config.yaml
hidden_act: "gelu"
positions: "rope"
nesterov: true
adamw_weight_decay_other_params: 0
Rows from expert 5 of block 5, named by matrix and row number. Rows with one number belong to one neuron. Each number is 200 + 40 x the weight over its row's rms, rounded and kept within 0 to 999. All counts start at 0. After the name is the row's rms in percent of the matrix's.
# up: expert up (model.blocks.5.mlp.up, 32x96x192), inputs 96-191
# down: expert down (model.blocks.5.mlp.down, 32x192x96, transposed), outputs 96-191
up.38,101,228,177,187,167,196,200,216,152,182,194,222,215,146,207,211,299,148,198,224,260,192,167,214,201,222,143,191,279,191,177,194,219,226,225,172,200,265,219,150,199,119,219,242,254,135,213,169,152,206,170,237,262,270,254,170,200,163,252,163,169,156,229,136,158,241,235,201,165,254,232,275,213,188,190,243,206,195,196,137,163,175,154,232,153,158,212,168,208,239,163,158,195,275,263,167,197
down.38,098,112,259,169,235,206,130,209,204,180,157,191,181,272,197,232,197,146,145,165,211,152,183,213,173,217,166,232,288,205,192,232,233,167,206,239,181,168,201,174,180,139,220,182,225,137,218,163,161,149,209,188,261,230,284,176,111,149,273,222,224,166,188,221,126,218,192,236,253,173,197,187,168,237,269,218,256,111,173,172,156,209,187,200,173,190,158,203,155,194,210,105,187,149,222,181,161
up.39,102,301,251,228,212,69,240,166,199,188,243,167,206,202,207,110,194,254,265,222,155,205,218,278,239,232,244,79,175,202,206,207,196,182,199,190,211,223,221,190,211,137,219,211,223,174,168,226,232,180,226,178,220,182,214,165,224,196,208,199,219,213,283,189,231,200,144,203,208,230,279,222,245,204,167,175,246,253,234,251,159,178,142,166,277,184,217,171,243,205,209,248,157,260,208,254,254
down.39,094,178,245,80,135,188,167,226,259,241,190,181,181,175,178,253,218,155,182,177,152,204,187,181,139,201,263,229,219,153,167,189,179,196,239,235,179,212,234,194,211,186,175,182,128,132,189,249,179,203,174,206,252,154,199,149,189,179,178,236,144,226,252,257,190,328,229,150,242,248,224,162,266,149,199,186,201,139,226,246,186,225,153,229,168,151,266,214,202,222,133,200,143,181,161,230,173
up.40,098,147,160,164,236,220,161,200,274,147,274,258,143,220,159,287,179,216,201,246,277,234,129,113,168,245,188,217,263,251,233,263,223,127,183,240,130,135,172,229,254,242,190,227,171,176,209,225,170,226,174,192,205,177,183,186,272,168,256,258,150,209,210,216,164,159,228,176,168,181,206,232,209,237,162,218,192,119,259,128,190,198,257,222,207,189,201,226,221,146,236,116,240,131,253,248,227
down.40,097,216,186,189,185,168,242,193,205,211,130,141,148,198,157,190,256,201,187,163,262,228,141,147,214,269,222,211,209,213,193,240,183,236,163,188,255,247,178,144,150,247,192,191,220,260,232,233,174,257,183,113,179,228,224,130,235,192,99,249,167,278,218,126,250,184,159,219,192,184,266,156,185,220,221,221,218,235,160,149,284,239,219,245,147,154,173,270,256,202,250,230,252,220,234,205,193
up.41,089,203,187,264,167,191,163,230,236,185,234,244,220,213,92,174,250,262,191,245,264,249,210,212,280,234,192,188,203,228,226,247,230,246,224,172,163,238,250,202,278,114,262,139,144,167,179,201,244,202,227,206,215,179,201,271,200,245,134,250,175,154,185,186,189,206,199,187,182,176,243,176,204,157,153,210,248,169,222,157,91,208,144,204,189,227,248,129,160,114,219,188,205,249,237,162,209
down.41,093,225,109,173,217,167,204,200,226,298,166,179,171,222,190,184,223,201,167,194,205,236,214,162,201,213,209,121,229,164,222,230,300,252,211,197,264,217,129,192,144,169,275,121,196,165,118,166,224,210,195,201,190,174,204,179,137,203,217,144,225,183,262,198,171,122,231,191,150,188,151,241,233,212,190,163,247,175,216,176,222,255,196,174,247,220,149,205,250,228,246,197,225,190,191,169,198
up.42,092,181,212,184,188,184,181,273,217,236,207,185,118,186,186,195,250,184,200,160,142,150,206,182,283,196,278,186,245,170,209,160,259,159,192,176,256,222,177,236,177,235,255,150,158,243,244,163,242,196,258,178,167,194,231,174,205,191,212,215,194,217,200,171,137,132,176,258,290,237,215,132,278,268,185,118,144,147,237,163,146,187,165,137,203,195,212,199,220,153,151,192,231,167,190,196,238
down.42,099,202,187,186,173,162,258,188,255,234,176,229,131,240,204,239,221,211,165,188,144,181,217,286,152,179,105,223,169,182,175,183,125,178,163,233,266,278,149,197,163,234,257,221,249,192,230,222,204,186,100,191,222,176,170,104,220,215,204,174,318,242,221,239,258,251,276,160,173,170,199,171,275,124,222,185,241,202,179,232,240,171,171,234,158,226,211,247,267,268,212,258,192,187,212,179,169
up.43,089,205,128,137,212,290,242,180,219,150,186,159,257,259,245,230,186,150,262,218,176,212,206,219,232,154,186,252,242,182,215,152,262,202,229,255,303,156,177,235,204,176,191,250,184,207,201,205,202,206,146,215,176,209,250,198,200,183,167,209,267,181,217,156,252,217,274,120,212,206,238,155,226,223,178,255,149,181,175,142,137,245,230,191,157,207,230,221,158,205,254,257,271,200,174,208,225
down.43,092,207,163,255,165,260,163,197,196,176,172,180,215,154,194,248,173,278,149,232,164,148,204,163,160,251,130,233,148,196,219,141,271,165,147,242,176,237,188,168,95,256,207,195,239,115,177,174,203,241,204,159,182,200,176,198,221,211,229,170,253,197,140,268,256,243,169,243,213,217,202,203,230,212,250,243,222,199,217,216,210,227,234,178,224,204,206,132,147,294,204,190,172,176,183,193,247
up.44,100,189,169,266,189,182,218,206,242,182,215,201,246,177,216,255,226,92,181,172,251,206,213,184,202,199,127,198,221,158,170,170,168,249,161,206,209,226,220,186,175,171,209,170,194,249,125,157,249,205,181,172,191,179,207,252,145,234,233,164,247,218,236,230,215,235,181,204,198,253,241,305,125,161,210,131,183,246,227,230,177,225,179,187,132,245,252,236,202,205,195,264,141,169,208,187,211
down.44,095,229,272,215,284,179,155,217,202,227,201,226,160,206,166,183,251,209,144,152,206,178,151,316,199,196,240,155,227,218,214,191,315,217,172,189,153,141,203,263,214,204,173,246,254,218,132,179,254,138,206,133,176,212,211,207,256,221,161,151,207,186,253,205,238,260,145,223,162,126,124,212,237,228,230,252,200,212,197,155,154,111,196,186,228,169,176,253,174,104,256,145,246,164,191,158,149
up.45,088,203,94,197,156,154,254,233,189,195,186,214,178,270,193,282,199,204,182,200,239,216,155,245,216,254,206,211,123,235,206,196,222,132,266,197,231,144,146,272,200,121,248,224,184,167,220,212,198,259,204,196,197,236,162,202,153,162,234,185,198,243,186,261,231,144,205,225,163,222,202,201,295,179,201,111,163,173,164,220,304,137,162,142,195,272,207,149,214,209,183,229,205,221,247,270,188
down.45,089,129,198,172,205,206,193,239,243,251,218,199,183,172,178,172,141,214,123,140,240,184,236,168,221,243,249,164,166,128,197,169,162,184,263,193,157,177,179,206,198,209,172,196,235,225,215,170,205,225,230,213,185,243,97,119,304,180,177,235,181,186,121,241,210,161,195,181,246,199,157,205,214,156,280,154,174,225,158,221,282,241,199,187,129,179,254,227,144,215,223,169,264,176,227,223,175
up.46,111,151,156,228,184,199,197,225,111,223,108,258,177,188,178,238,172,163,176,222,231,197,154,230,197,294,250,261,184,241,155,224,220,208,198,208,280,204,208,268,261,210,217,240,171,288,193,249,151,188,196,115,253,203,201,114,155,151,178,175,118,181,231,106,228,166,148,264,160,236,201,221,188,242,278,206,181,265,180,181,199,195,252,242,187,216,197,182,166,131,265,148,173,212,267,214,206
down.46,102,247,201,192,170,229,178,214,195,214,138,205,190,207,212,188,238,306,169,226,199,153,147,176,215,131,248,192,217,184,253,178,175,161,242,150,188,240,204,207,256,306,225,274,158,197,255,239,136,260,184,159,238,164,195,240,112,246,227,196,158,216,247,152,184,166,152,133,229,243,208,171,214,214,187,162,208,189,221,220,182,188,193,221,246,161,267,175,153,191,245,197,186,271,189,187,197
up.47,092,169,209,249,185,123,281,211,186,221,185,207,223,181,250,189,218,187,172,268,186,230,131,162,169,248,277,204,266,219,226,239,165,171,277,249,194,238,188,186,166,191,203,94,220,181,237,247,196,183,147,178,220,219,178,195,201,256,158,198,219,214,170,159,247,191,221,172,252,124,112,166,242,190,231,157,208,242,176,213,123,190,166,218,196,198,258,142,278,257,222,229,235,205,188,165,265
down.47,093,220,190,245,206,244,232,133,217,235,244,182,178,219,186,192,194,203,138,240,193,187,224,223,169,193,169,263,238,159,215,223,149,200,220,186,98,166,246,107,239,209,226,192,222,277,248,175,201,277,209,202,191,186,165,233,158,214,194,279,191,180,197,221,149,206,237,265,138,178,199,233,188,296,180,181,166,195,193,144,206,260,184,182,144,192,195,203,176,224,155,170,83,241,211,214,208
up.48,099,207,207,190,199,255,184,205,221,159,138,221,132,192,180,216,130,156,278,195,216,137,196,198,155,246,214,217,145,209,205,230,211,240,231,187,214,224,175,204,137,217,248,164,223,154,218,164,197,217,110,224,273,208,162,283,170,161,242,253,160,173,270,141,243,193,236,194,178,195,282,174,238,223,259,252,165,177,211,217,237,230,168,209,218,197,220,219,224,238,211,228,200,150,250,218,142
down.48,105,173,163,223,164,173,197,148,210,185,232,194,202,202,160,258,173,144,264,160,189,162,288,230,183,172,161,187,192,221,237,226,187,240,207,243,255,229,285,209,196,159,138,228,311,139,263,212,229,213,256,218,220,167,154,232,189,224,130,246,223,134,176,267,202,152,231,239,149,111,190,259,221,174,208,245,275,164,203,204,245,209,146,184,67,182,236,181,154,209,306,176,177,181,214,196,165
up.49,093,158,276,180,157,148,274,104,234,214,204,135,236,232,246,215,208,201,241,178,149,149,194,266,269,230,197,191,222,203,214,201,226,210,227,157,226,147,239,202,197,145,143,184,233,183,199,164,223,142,213,253,277,139,221,239,182,155,182,193,143,191,195,172,263,217,258,268,257,174,276,256,199,226,227,167,180,140,162,146,214,244,126,257,226,228,233,220,209,189,201,220,246,194,175,241,280
down.49,099,163,266,183,165,226,141,199,135,187,127,192,294,213,248,227,157,220,166,237,175,205,201,155,139,164,173,246,269,132,186,225,255,259,186,214,129,203,238,163,278,200,144,189,167,149,169,199,272,167,187,154,200,190,166,241,165,193,182,202,264,162,214,190,203,205,214,154,178,235,168,148,224,130,207,231,254,212,190,195,292,252,260,166,229,201,178,175,231,239,157,214,145,210,271,158,212
up.50,095,228,226,184,247,194,229,283,188,163,179,172,133,191,123,223,199,213,256,193,164,250,172,199,267,151,236,232,186,151,217,99,256,200,180,226,194,251,194,160,161,224,139,231,181,189,188,230,126,137,167,257,174,183,251,224,133,250,192,89,216,169,253,224,225,210,170,240,229,208,207,192,166,214,178,266,163,206,166,232,153,177,199,162,237,111,173,285,205,236,166,188,137,239,142,236,240
down.50,089,258,233,199,256,239,160,120,228,168,274,181,231,166,162,167,174,228,164,268,150,160,208,289,175,203,166,266,246,259,179,191,151,185,172,168,197,171,244,220,99,177,189,228,252,221,211,276,140,183,153,190,169,155,170,223,209,173,203,280,201,133,231,161,236,150,214,250,165,195,199,178,190,243,193,265,212,236,162,212,133,186,124,239,265,210,213,132,208,198,188,168,196,184,167,210,268
up.51,082,175,247,252,251,142,229,219,305,166,210,151,174,213,251,241,214,194,215,194,178,192,225,285,188,234,190,151,231,165,190,139,232,152,193,220,191,205,217,224,196,107,129,220,222,233,144,128,133,182,227,119,177,197,201,236,205,238,150,200,206,181,190,160,195,273,246,196,179,199,225,219,196,186,194,203,188,189,268,147,188,187,133,250,221,214,204,179,231,115,247,190,199,137,139,221,128
down.51,092,230,238,214,246,211,214,221,120,190,95,189,180,193,275,206,173,166,224,261,188,217,223,147,204,211,236,196,211,186,281,262,220,250,194,178,175,149,201,215,198,168,196,212,143,152,191,194,265,182,171,199,235,215,217,199,232,198,199,108,208,170,281,206,228,204,187,181,127,208,124,191,222,187,159,116,231,178,133,263,179,238,289,239,215,201,159,225,191,172,134,178,208,184,218,121,204
up.52,101,182,176,162,185,216,114,150,223,191,258,223,193,181,116,247,235,241,159,189,277,193,216,260,266,173,252,169,141,187,192,242,213,238,210,180,134,215,218,190,206,241,215,211,235,215,201,152,178,176,268,207,146,181,190,251,291,121,208,232,159,230,239,231,197,169,164,205,208,135,161,191,183,244,290,183,192,172,170,211,244,187,213,196,150,177,213,196,191,157,189,150,159,238,199,212,272
down.52,108,217,242,213,175,147,248,226,208,245,185,159,196,177,197,193,165,155,86,180,266,197,159,201,170,264,186,133,249,221,242,175,206,237,116,154,244,258,210,174,228,241,207,206,173,141,213,214,167,262,256,162,214,253,203,87,159,192,142,214,193,256,150,187,133,262,195,210,202,269,215,221,224,233,203,179,157,207,205,213,170,142,186,188,110,191,197,117,221,121,191,228,159,181,196,284,171
up.53,109,220,212,268,176,235,186,231,153,216,158,230,206,176,220,155,212,159,235,225,214,202,242,182,216,208,261,159,202,200,193,205,199,209,220,277,316,205,169,226,211,167,173,230,129,218,156,200,139,218,167,240,169,281,247,214,164,159,221,141,218,237,161,209,166,201,198,231,217,226,137,282,148,163,177,167,185,140,167,222,102,211,198,195,184,213,186,211,154,177,122,118,198,134,207,181,172
down.53,097,240,229,160,255,215,196,118,236,118,202,229,150,216,206,141,187,161,187,132,215,192,188,155,223,298,189,221,218,179,172,221,182,199,214,193,145,194,257,132,129,236,161,214,227,204,213,220,211,212,200,213,213,197,240,224,209,213,237,255,139,138,218,192,215,207,189,188,228,199,231,180,194,170,240,231,193,230,219,151,164,226,162,238,165,149,251,256,263,170,188,205,210,140,185,258,184
up.54,097,149,162,217,196,203,143,268,197,164,238,196,166,214,213,205,241,186,135,109,151,77,190,184,210,173,121,174,217,148,244,131,241,142,188,232,145,246,258,194,230,230,269,236,266,114,155,254,229,147,179,168,198,251,238,178,148,204,240,225,152,219,193,247,142,160,213,229,145,242,252,201,242,173,176,233,224,198,173,204,167,187,156,203,271,161,179,174,253,243,296,206,205,291,162,228,164
down.54,107,213,242,131,163,150,256,177,218,238,162,218,220,210,197,245,213,256,227,164,226,224,148,273,171,202,247,243,290,272,149,240,168,291,122,185,233,211,147,262,188,166,145,98,134,223,174,217,154,193,202,217,185,184,180,287,210,215,171,237,231,160,163,158,235,183,145,153,145,239,171,190,178,211,204,171,235,222,250,249,162,209,202,152,238,176,127,175,181,206,203,170,138,172,197,176,159