From a checkpoint of a small image classifier.
Model: 10.7M parameters, activation gelu, moe top_k.
Training: batches of 64, held-out accuracy 95%.
Data: trained on retinal OCT scans (Kermany 2017), 98430 training examples, 4.5 epochs.
Rows from expert 13 of block 3, named by matrix and row number. Rows with one number belong to one neuron. Each number is 128 + 24 x the weight over the matrix's rms, rounded and kept within 0 to 255. All counts start at 0. Numbers have three digits each.
# up: expert up (model.blocks.3.mlp.up, 32x96x192), inputs 0-191
# down: expert down (model.blocks.3.mlp.down, 32x192x96, transposed), outputs 0-191
up.44:141161109147131152140150125130129146124151109151115164141130146089116147126141114113139104133119125138120117147097112141101111136114111149123125084120092144132100132135145125103136121107127086163117139089145134140123116096212130112096106130141124163145123148113155128142130168127119102161086087106141181127124119126141089143131148157136156132106148144100111137096094096111134150121158150175144085118120134130087176116093120125128128118123141126115149148138109152115131110117114078120126114162095134145115113098094154119121133153098101129160107094127104131127104121138161121163
up.45:086134108151088132173106137122151100156129141131123140130082132159111130138115180110159120117147107110187121073158113148147081158083102113125105129154046115100145094129139158131121152104094195189159163157094136158098159128095095138165186079156130137155129082143151137090171097142082130061166150144164085056177124127182164127097084100089129149127125156130142154156159063103138136166124126134106135126108089132080157111166094130160109168150129111143149134105180100122132099115125188147159132183135142123163130155109088149111084104176155113118113195195115100157120092090092156113
up.46:104119074160116151072120131134090122108080124151146140148118138150130151125119139105124087145120157121149124122130094085139119123133145112123133149125163115125141136142129112108115124104149101137134138138129139138150103120134107110134158130155173098094137134137106117142125131141139136142154152151131121091147097115122131120107109114106136152149139155136131157145104157080146163103126142118122116132131094135080113133143142102128105114103145154125161146105134124136134121134140099117132137119123122146187127130118133100107137118090134116136109110143107127135093108122121110119
up.47:098114146171115092110101120150130104121170095125110146106156110102100131142133151131140083149135091151136136158130165103117097143129121120120114078128138117143124145162143111155178147131119120090131156168168133145166128147121132122138193131161099132127116132114074116135100106104149145104118155103095108105179112131084128132078102171094160154116125130142121151118105157108093136143149136101123115133116118134141120111146142129142137136130125130132140120104114163119146119126150124139131149130180089149111133150125143099134102105142078142145158135147143162073143102152155147126
up.48:063107121116119173058114157113163101175136103106118096184125056122098135082103145088123187145121164141121107117146167144128137144088139159181175153140148121134091107126108069165124155108169166130087150120164120107093146130117102129117160112175145162118157123134105106122136166094075133110161170157135112143158135128081128115134150101125094155145115108149132095144160153138130123122097143071122135137130121171160136133104122108155196131173173144131151212068126125163147069118145130135163096150103125117166123107103170174099129076152134091128105103085177109111135088122133144100
up.49:128091136104126120110131103108105140144129111172125157128115112106113122144150120134096138128152125127119138116122112153130145168130081107117135122140121115110116143095099104147102106155133125148088134141110128146124120166113131110114170098132139139099117189118153109169121158127166138165169147121147149120126144124127147144138143161111132156131155099110146131108147135160131132197106109083139106099100131139160129138167137144108141118126128141134152126137135132106128127140140118096149125144095135134156128151142141128101139122135115110168138134096115142115157126121161104130
up.50:097124121100131139138123155151123116147160118134114112136127089142135153067117124169149105064131149134102131090145120205147154145089158096157122163137129078129140096097093097129122134107162113111084149069132125187098166167124097148112078155147132117103095109115139067087080109118106120156162146142148123114194118152100114057102127144150127144126115169118158128113132129147146081121126133146157173125137139133129121137141098130144174132124127158084131151114127139124099101146129126173165111145111126193145115129132134175146157134137157133121133114126148111143148126123152129158
up.51:127104122177093107133122095106169205139162117099117152180126141121108132143103098164134141137115176128130154140139106179081127151129123135182115090098149143115159091123128129115125168131156167097136101086152128123113151143115151104155113123144070187126165137135114202102160096140113151110117144138115095125143206179139076148114085089151095150162176104172139104109103147140141178121166122124121174129108158121182161147140114113105130122129182098140125128125153140146179110117126171138201139143133125085084093126132129138140121128162103158146130101156162119083116101130136119134
up.52:073113108115138146156142145120062175127123189116133126140149092108105133151127172142132143122148104107097133146166151172133099160161113158184113132125155164123080124154081166096110076130179092120102054148145096162125164097106121117160095070097132131148110108123153064128116120105125144114069133118144075141098135083144102122138113120087136114131086135139143136152190127114137182107070164095125120118118092101123154107150157155115173154132204115110101194138077102148158105127126081143145124099143117089155149095103091130116114118095196039099119157138140134158114113125195117120
up.53:096134108145121124108113145122105113117137143152153089126160115092114162108141121150168116102148140118093106125181090089135124157088091087087104122149124119102164093133166094161132112140148163127026127131125146128148116117140067102125102121139158165104123121100124108134095078116159159132115159109144114148088171153156107062115138119118098097153146105173122136106075177111113105089081085189121133118118102084121123142129133166091123130150106165142134124107076152112112125166129114141137149114120106106215113146106136117125154152165127129154118119148176135162129167174148126155
up.54:091096129088117106134155148094114104108119118104088085114110099123107099109082135130130108110147122132096125113126142118129129147197118131138164082115115074158121123154100149144151113087142154122122154147146164149110112116125148117119131119183147074180100160151117111141112107144137114124115161112145083121103129113147156108088121135140102081089157112127111105109141067101094110152119141095123169138107119099100095131212075137165143112123119144141064124127147063109135127155153106116131145114114144147149109182132106127129135130136099126089097150165145113112125177094155184166
up.55:096060109158169126117132099091109123135129136150130126133089065081156122099084105168153138147099174114196103133126073168148151155126095130052141161117196125140183106121065124119160106169132138063204073093151156114117164174117126125144077172081135108093121124105088096152109097099134109131128133143151118136120115049150087061131137049109121117143113125146163079112123102123124148132124120125172134101077139121157109136133081118126098125166122098122088113095152099121151076156130157116121145083198134120092126188179142112116113132159143133148116122128143168108075123090109146120
up.56:163171132183133124149138095152153123163110138092145133113139158126135111148124122104134153098137124128127164153140115153130162114121119110149120137118115130120127137105102094150157178099126153136152134131147140101139156189126128168126124167139132149117130147098107141134131075186103150126105158162146110123137130181143177106151098149089127146113163115159130146101131086137131126109136129111117117145120100111153168104102134072132106140155132135091121129146126113098129140155126142141165168113141132172122127143112131172102093105138137141183130093150129135129113132136089138097
up.57:111107097183165181121084107122131134140177124145107145122109144119167148101132096129128111154107090105137152145120114139146109111093127133140094165150137151082108109115101082126107125120117105118136085116164118141139139118144088148128163139101150120112148125147148130139126120134124133139112127108157125134127133153126113075069162169153137092168106107123143128113140104177155135101135130137112139099101150136095132137131113139084136117149083147137134128127122088111123122150110122112108134130168131116134145118145106077097146111118144141122130132119119137123113151104127111112
up.58:125101156099166135161113175117088122145171097165134173140144093128122080098135076099179134155137147138105145168127133128122144125093107120160151103102159175148128099117098184106138093079139116114143069126106121127151124134139157122136089157129125134127119172128117153189113128172103092175114134104066126134072125136137136105124164117119105111094145126087140099132096129143130125169099114164144109136160107160125099141122135112086124092122157125128123128104124148116129137179132096091122097113118167082146107132168119149104124165164148085130132124112166123136147129129086130108
up.59:148105102119151105109122171112079116130126129098134140135162150140159134134126134139116151156089079139140118105148131083142154115130107132090144097128119149161117107136140131151096171176112132155098126105116143129093120134163072118104129118137103117134091110111093137123133145125114164092129155135109165131115083117114102128153142097138139154117114139115099110106092096102106121155153140134176068120099133135074201160103158127167187134116181142141100124127182120112131128130133122117113129167084175165090141148074116084146130129131120186111133164092138139130111095136107137093
up.60:157109116097137167087129122138135182152151149158103129100150163134130162086120149139097154097123090141146130136122139104123138124103114170089120152088100172160126141128151133107131083146094103136153150133155094096106123136113077139125132108076140110159125081138129103082132122170146139108120080133131119088121204120120206130097138124062199101128129130126108126184117159081139086201141152144106093116140144144083158138134138155135120157181092139159115189139098160138170102119105104142113129098123119101128146124152122096116122086175105090113106175122093173148126127103118147120
down.44:130138139126109108093158168145103134115119154122105116135084112159119152102137135142149145119147124185124131150126148130109146113126095147123141143129142138099144095150121125157127095128097121118103141124111100137139134126134121138138155120127105104136115116083122080138130105125115115133117128085112136132131137098098119111146122110150057133129156113131102106132125111106120133124114132140135129135076131112117131100109140108161162106091105141107123128133114098115147128132149112114157100120097160111164140131106139108105111118170151132135158172150163135156125107127151109074
down.45:100113177078190119125189186110151131127144116156106120158148124121186136080154094131099174149109162159097090152090160102092171137164176112093103131175148104091162137104145116135124170141133126138122134112114130137204128113114174124078129127089156146106161119147064119135107135101112118134095071109058172101086106072147173153146181158179110166125129105142176094140104150147126093081162150115111163162127133112149105165070134111168132114117171135156116104119165193136087142103136139137108097120096099116116119112128085126130153166134115144172120098078092130071117118121109127149
down.46:110151121150135125152088130109124138118119115106123129117100150106144127090120134147154135150134147141151141149126152131130120140113097123142127139129095172125145119156125105129112117136150121114120144120119089096104131160143113133118100155106150133096128129143089134118112117135156105152114145081109160130107105116129124145134133146111120085093106113105138106113123100129156109106141137098140127155112132125140121115132143105085117170176107126106112159123123148135115108110150146121120126182144105143081125120106097137158158118116151120161149121100103110130121130136124124161
down.47:091135145135119108069105126140095156121135120112142129098124160126113138092091142139119142143122141148131122115166139146119167149129136108092138083112101152173144107132146099155125126142100101156096130142161094097096121124146163114150131153101111132113129137097145108064162103139118184121139140113162115130120160196141134137126115162169129078110154132149133111123125082123142176092104144146142103105120135146156196130141144144107136124152129111147124090100113137116130123116111087159127117104158119145145125106139115126153171155108120104077092143129116140152130122119125185129
down.48:121094116165119169104132160092119089123077152167153163128139134115089136142087152140134080176094082127112152111142131078081156125120123122067135120110143180109162130138147057152091103177127121130121093164082125147153113125154101098141130073160149132192133109126166110144182127099119218145067124141148113114109142165064164110126177177112134121122120087078091105113148144112116136136120172120151132128124136106140131124169123145142107172107150109133129124143136128153162099146157125116117147100139101137134098098096114139148144180112145101141138111131104065155125123160154171132
down.49:123134154144112101138124122141162147140099116140163123110097130146115125152092167126127138132141120127126180115104108135128158112111126095115123132132149158114136124146130142129084156124181140116138144165151117118139129127135133161131107137123145137125103130116120140098123138128189134124120116116091129114156124120123131150108141122134096140119102108148147150142149136110135121097129112144103158152144117155109128150109101131133145127122106145101132121138132123111109124108151135144122137112122099123098129139118152134135125145132117140143096125141150127122105105119126109116
down.50:099136168157142101085107158074147138164099112132126124118126162112095151151084168107147124131105136114139121153188078132129126131158133072110146110126129137150116135131140074146068086168093105136133091116111104126138123114127082107124098087126124116188134106103125146145167122109133137113122135092129146091183168099086127105114147163144123127105112158099109135156160089113097130113121153140136125183120147100146152126143135132139147150119148085148117138162072142147136146164144113116143134133140072101174146121108112169126159164091096122117127192122120126151177112109160126114
down.51:136110107127097114132155131119152120110161102119095099139157098122135129101179101128129115094114132083101106113100110080137134090152080090146148129125111128136139122093132113147170084126127159136119119155122162089150072093105151090105129150143162164148189137149122053141112145170149102103134113107147138159138135120130164080140142149141098112128143144101162133108085110123147064096104069146138085135081102108116105135148152130149109115121156077173130169149110132106150144154079085110122134096128171147147141142125098145127098146082150138095141136143149055124117150117135138169
down.52:146100175094097148135094106165118110113126142122114094099150084127134119106126130116150110111088143098158142176110136166105167134113154130154168155117106102092129200190095120106147094112096185097178109126146103172097146077058152097124099155090163144138106108184076100107148119134137114161114080158109118138150123088084111125116153139092134076137134111144061100163127119116181121128107191126155153148069142120154105149150130096132150128126144132144169124082108101118157152123133095099100091130116136107073123204147114148129183098128199098143105142093169183079138170135147140116
down.53:121132119099143114164117118137153129127109070159120136132078138123143083166122122122173139130131160106177074188112146098100136125148100125111110093127115171155105108156162098132136114135181150123145141136123076145135128135109126135146150139119104107113209111148100181099140119132125140163132121107088138070139148112135152179094095145127144128121128143139182125166113110123110147116130126092101115114153130113146102152078097099132118146095046158139119167071169101115133177117141116146114123119130120164118127119138134109145124099143105127127122111133138142144074116104056089169
down.54:090107114128095147117105130114061136092097141101144150112151125129142130134148162096087157154110131098154174136120109078116127120159160125138132142143124167113120135147083092131163119170114107136098093104141112135158136124151171115095145143142149119184159102108161101142161115071147106073151131114131128114148111145098144141155128100113135134142104099096125132088084144144129105133091195113141122131145158121146138162110134144158117125037150126125138096176158133164119117140152138171112114116100137109112093121101111179158111139125134115137136117125149168101135123169127139098
down.55:127149143186101144164118162145127198097101166118133083137134126123114092090131135117198096113133159125108118159132048172095129139086110126090131080097126057130129124128123139154125048096147086117075115145107112115174105144134122130107167131117081127140144185131129114143133110129117114132118164154099108150140196149136113112153083173126081130103077173166146143118168109106160171094060115130169130173106190143158183088099143085144144163108090114147158156183138116188165116168150076117205137103117163164134102160178160101144167087157105079105095164154171124139097132137069094099
down.56:124142124071137125142150146128071115124114132084116147148153142118127140147168118141175125098123127142121084131103120144113144163141145133076147129173127125110136093128166111099105128113117142165109180154126113141153094079143109097146151064097130099112136140149116096150127102098127132161169139153160135138109089091139094149163169114122128097133114110150136130164133144124128122136096121106135135148149142156089096168124126154132131121149124099135116120123115113121122123155098119158106122119101174129126121097125131133157134117108118113111121102077120150117103131128107121180
down.57:095123142126096105136130117167137154142128155092140127114150075124117129134151135144106134115161149103116124133160127167153120141145125177146092159119129126128162107144121124108125142114132124172142124121079105123130116113136117142159087141158141077132139093084117136176116099154112120147131108128161183114142103142113180105127125164137117129121117122131110130162109095127140143099128155126145136160129117168143149130150121118152131133124138106113139093124173085136118102113134116181152168131131097103124145081122167142137126122183135164159110126102128146132155142134141113125
down.58:154129109191073109116152106168142141129144105109142103072116102111130100136135111102128134166120118132169186148114106088119151187163120109116132116130087106093142152109139151164145160125142097126131150138133117129143179126139140142187165125165141079159140093096157133120161114135125137116137140158133073145188116158124175121068139176143131144112142164148091117149184152067128107140170080145148146126110122151139174117076129139111137073102108142201147120117094134140142149127176111129084104101131131187129115166110078138147119162136140124125102138134120151117119117104116117154
down.59:093155158150130145125150103142105146146079181142087108146086174170100145130157126147158145137118158138142131194137097085114136162094164122128130125137134130123140104169136140135099115103154124122124190140136134111155103096141128096175113106139087169120100149091132134100130110131117097105106150094153130152128127136132108088076139174154125156113151135170061140120134109123183124157099147171133131141123136079120117141136138124128131148142154129127150139160080149162070146093136165131152122156090124115131106175125140131084106146101111086119152162122136167130172143075123127124
down.60:092133160136129115118124065108094122124104160131171132101141130163138111137151139189095142130114139130076140106107176109175142131167134134191091123116150109089105143107094093076126108063135143128121104110141106110146163116088136159130094137072123135143112139074113136122137124175152094116123158123082098128111133148128092134105132191140115113153120118130129139095133144127114148125124119089115177120105151093143177130126171163112143155094122090082098054115100159163083119112109148116166113142128122125123135166114036097127140119120140113150174088131124122115142105143159120162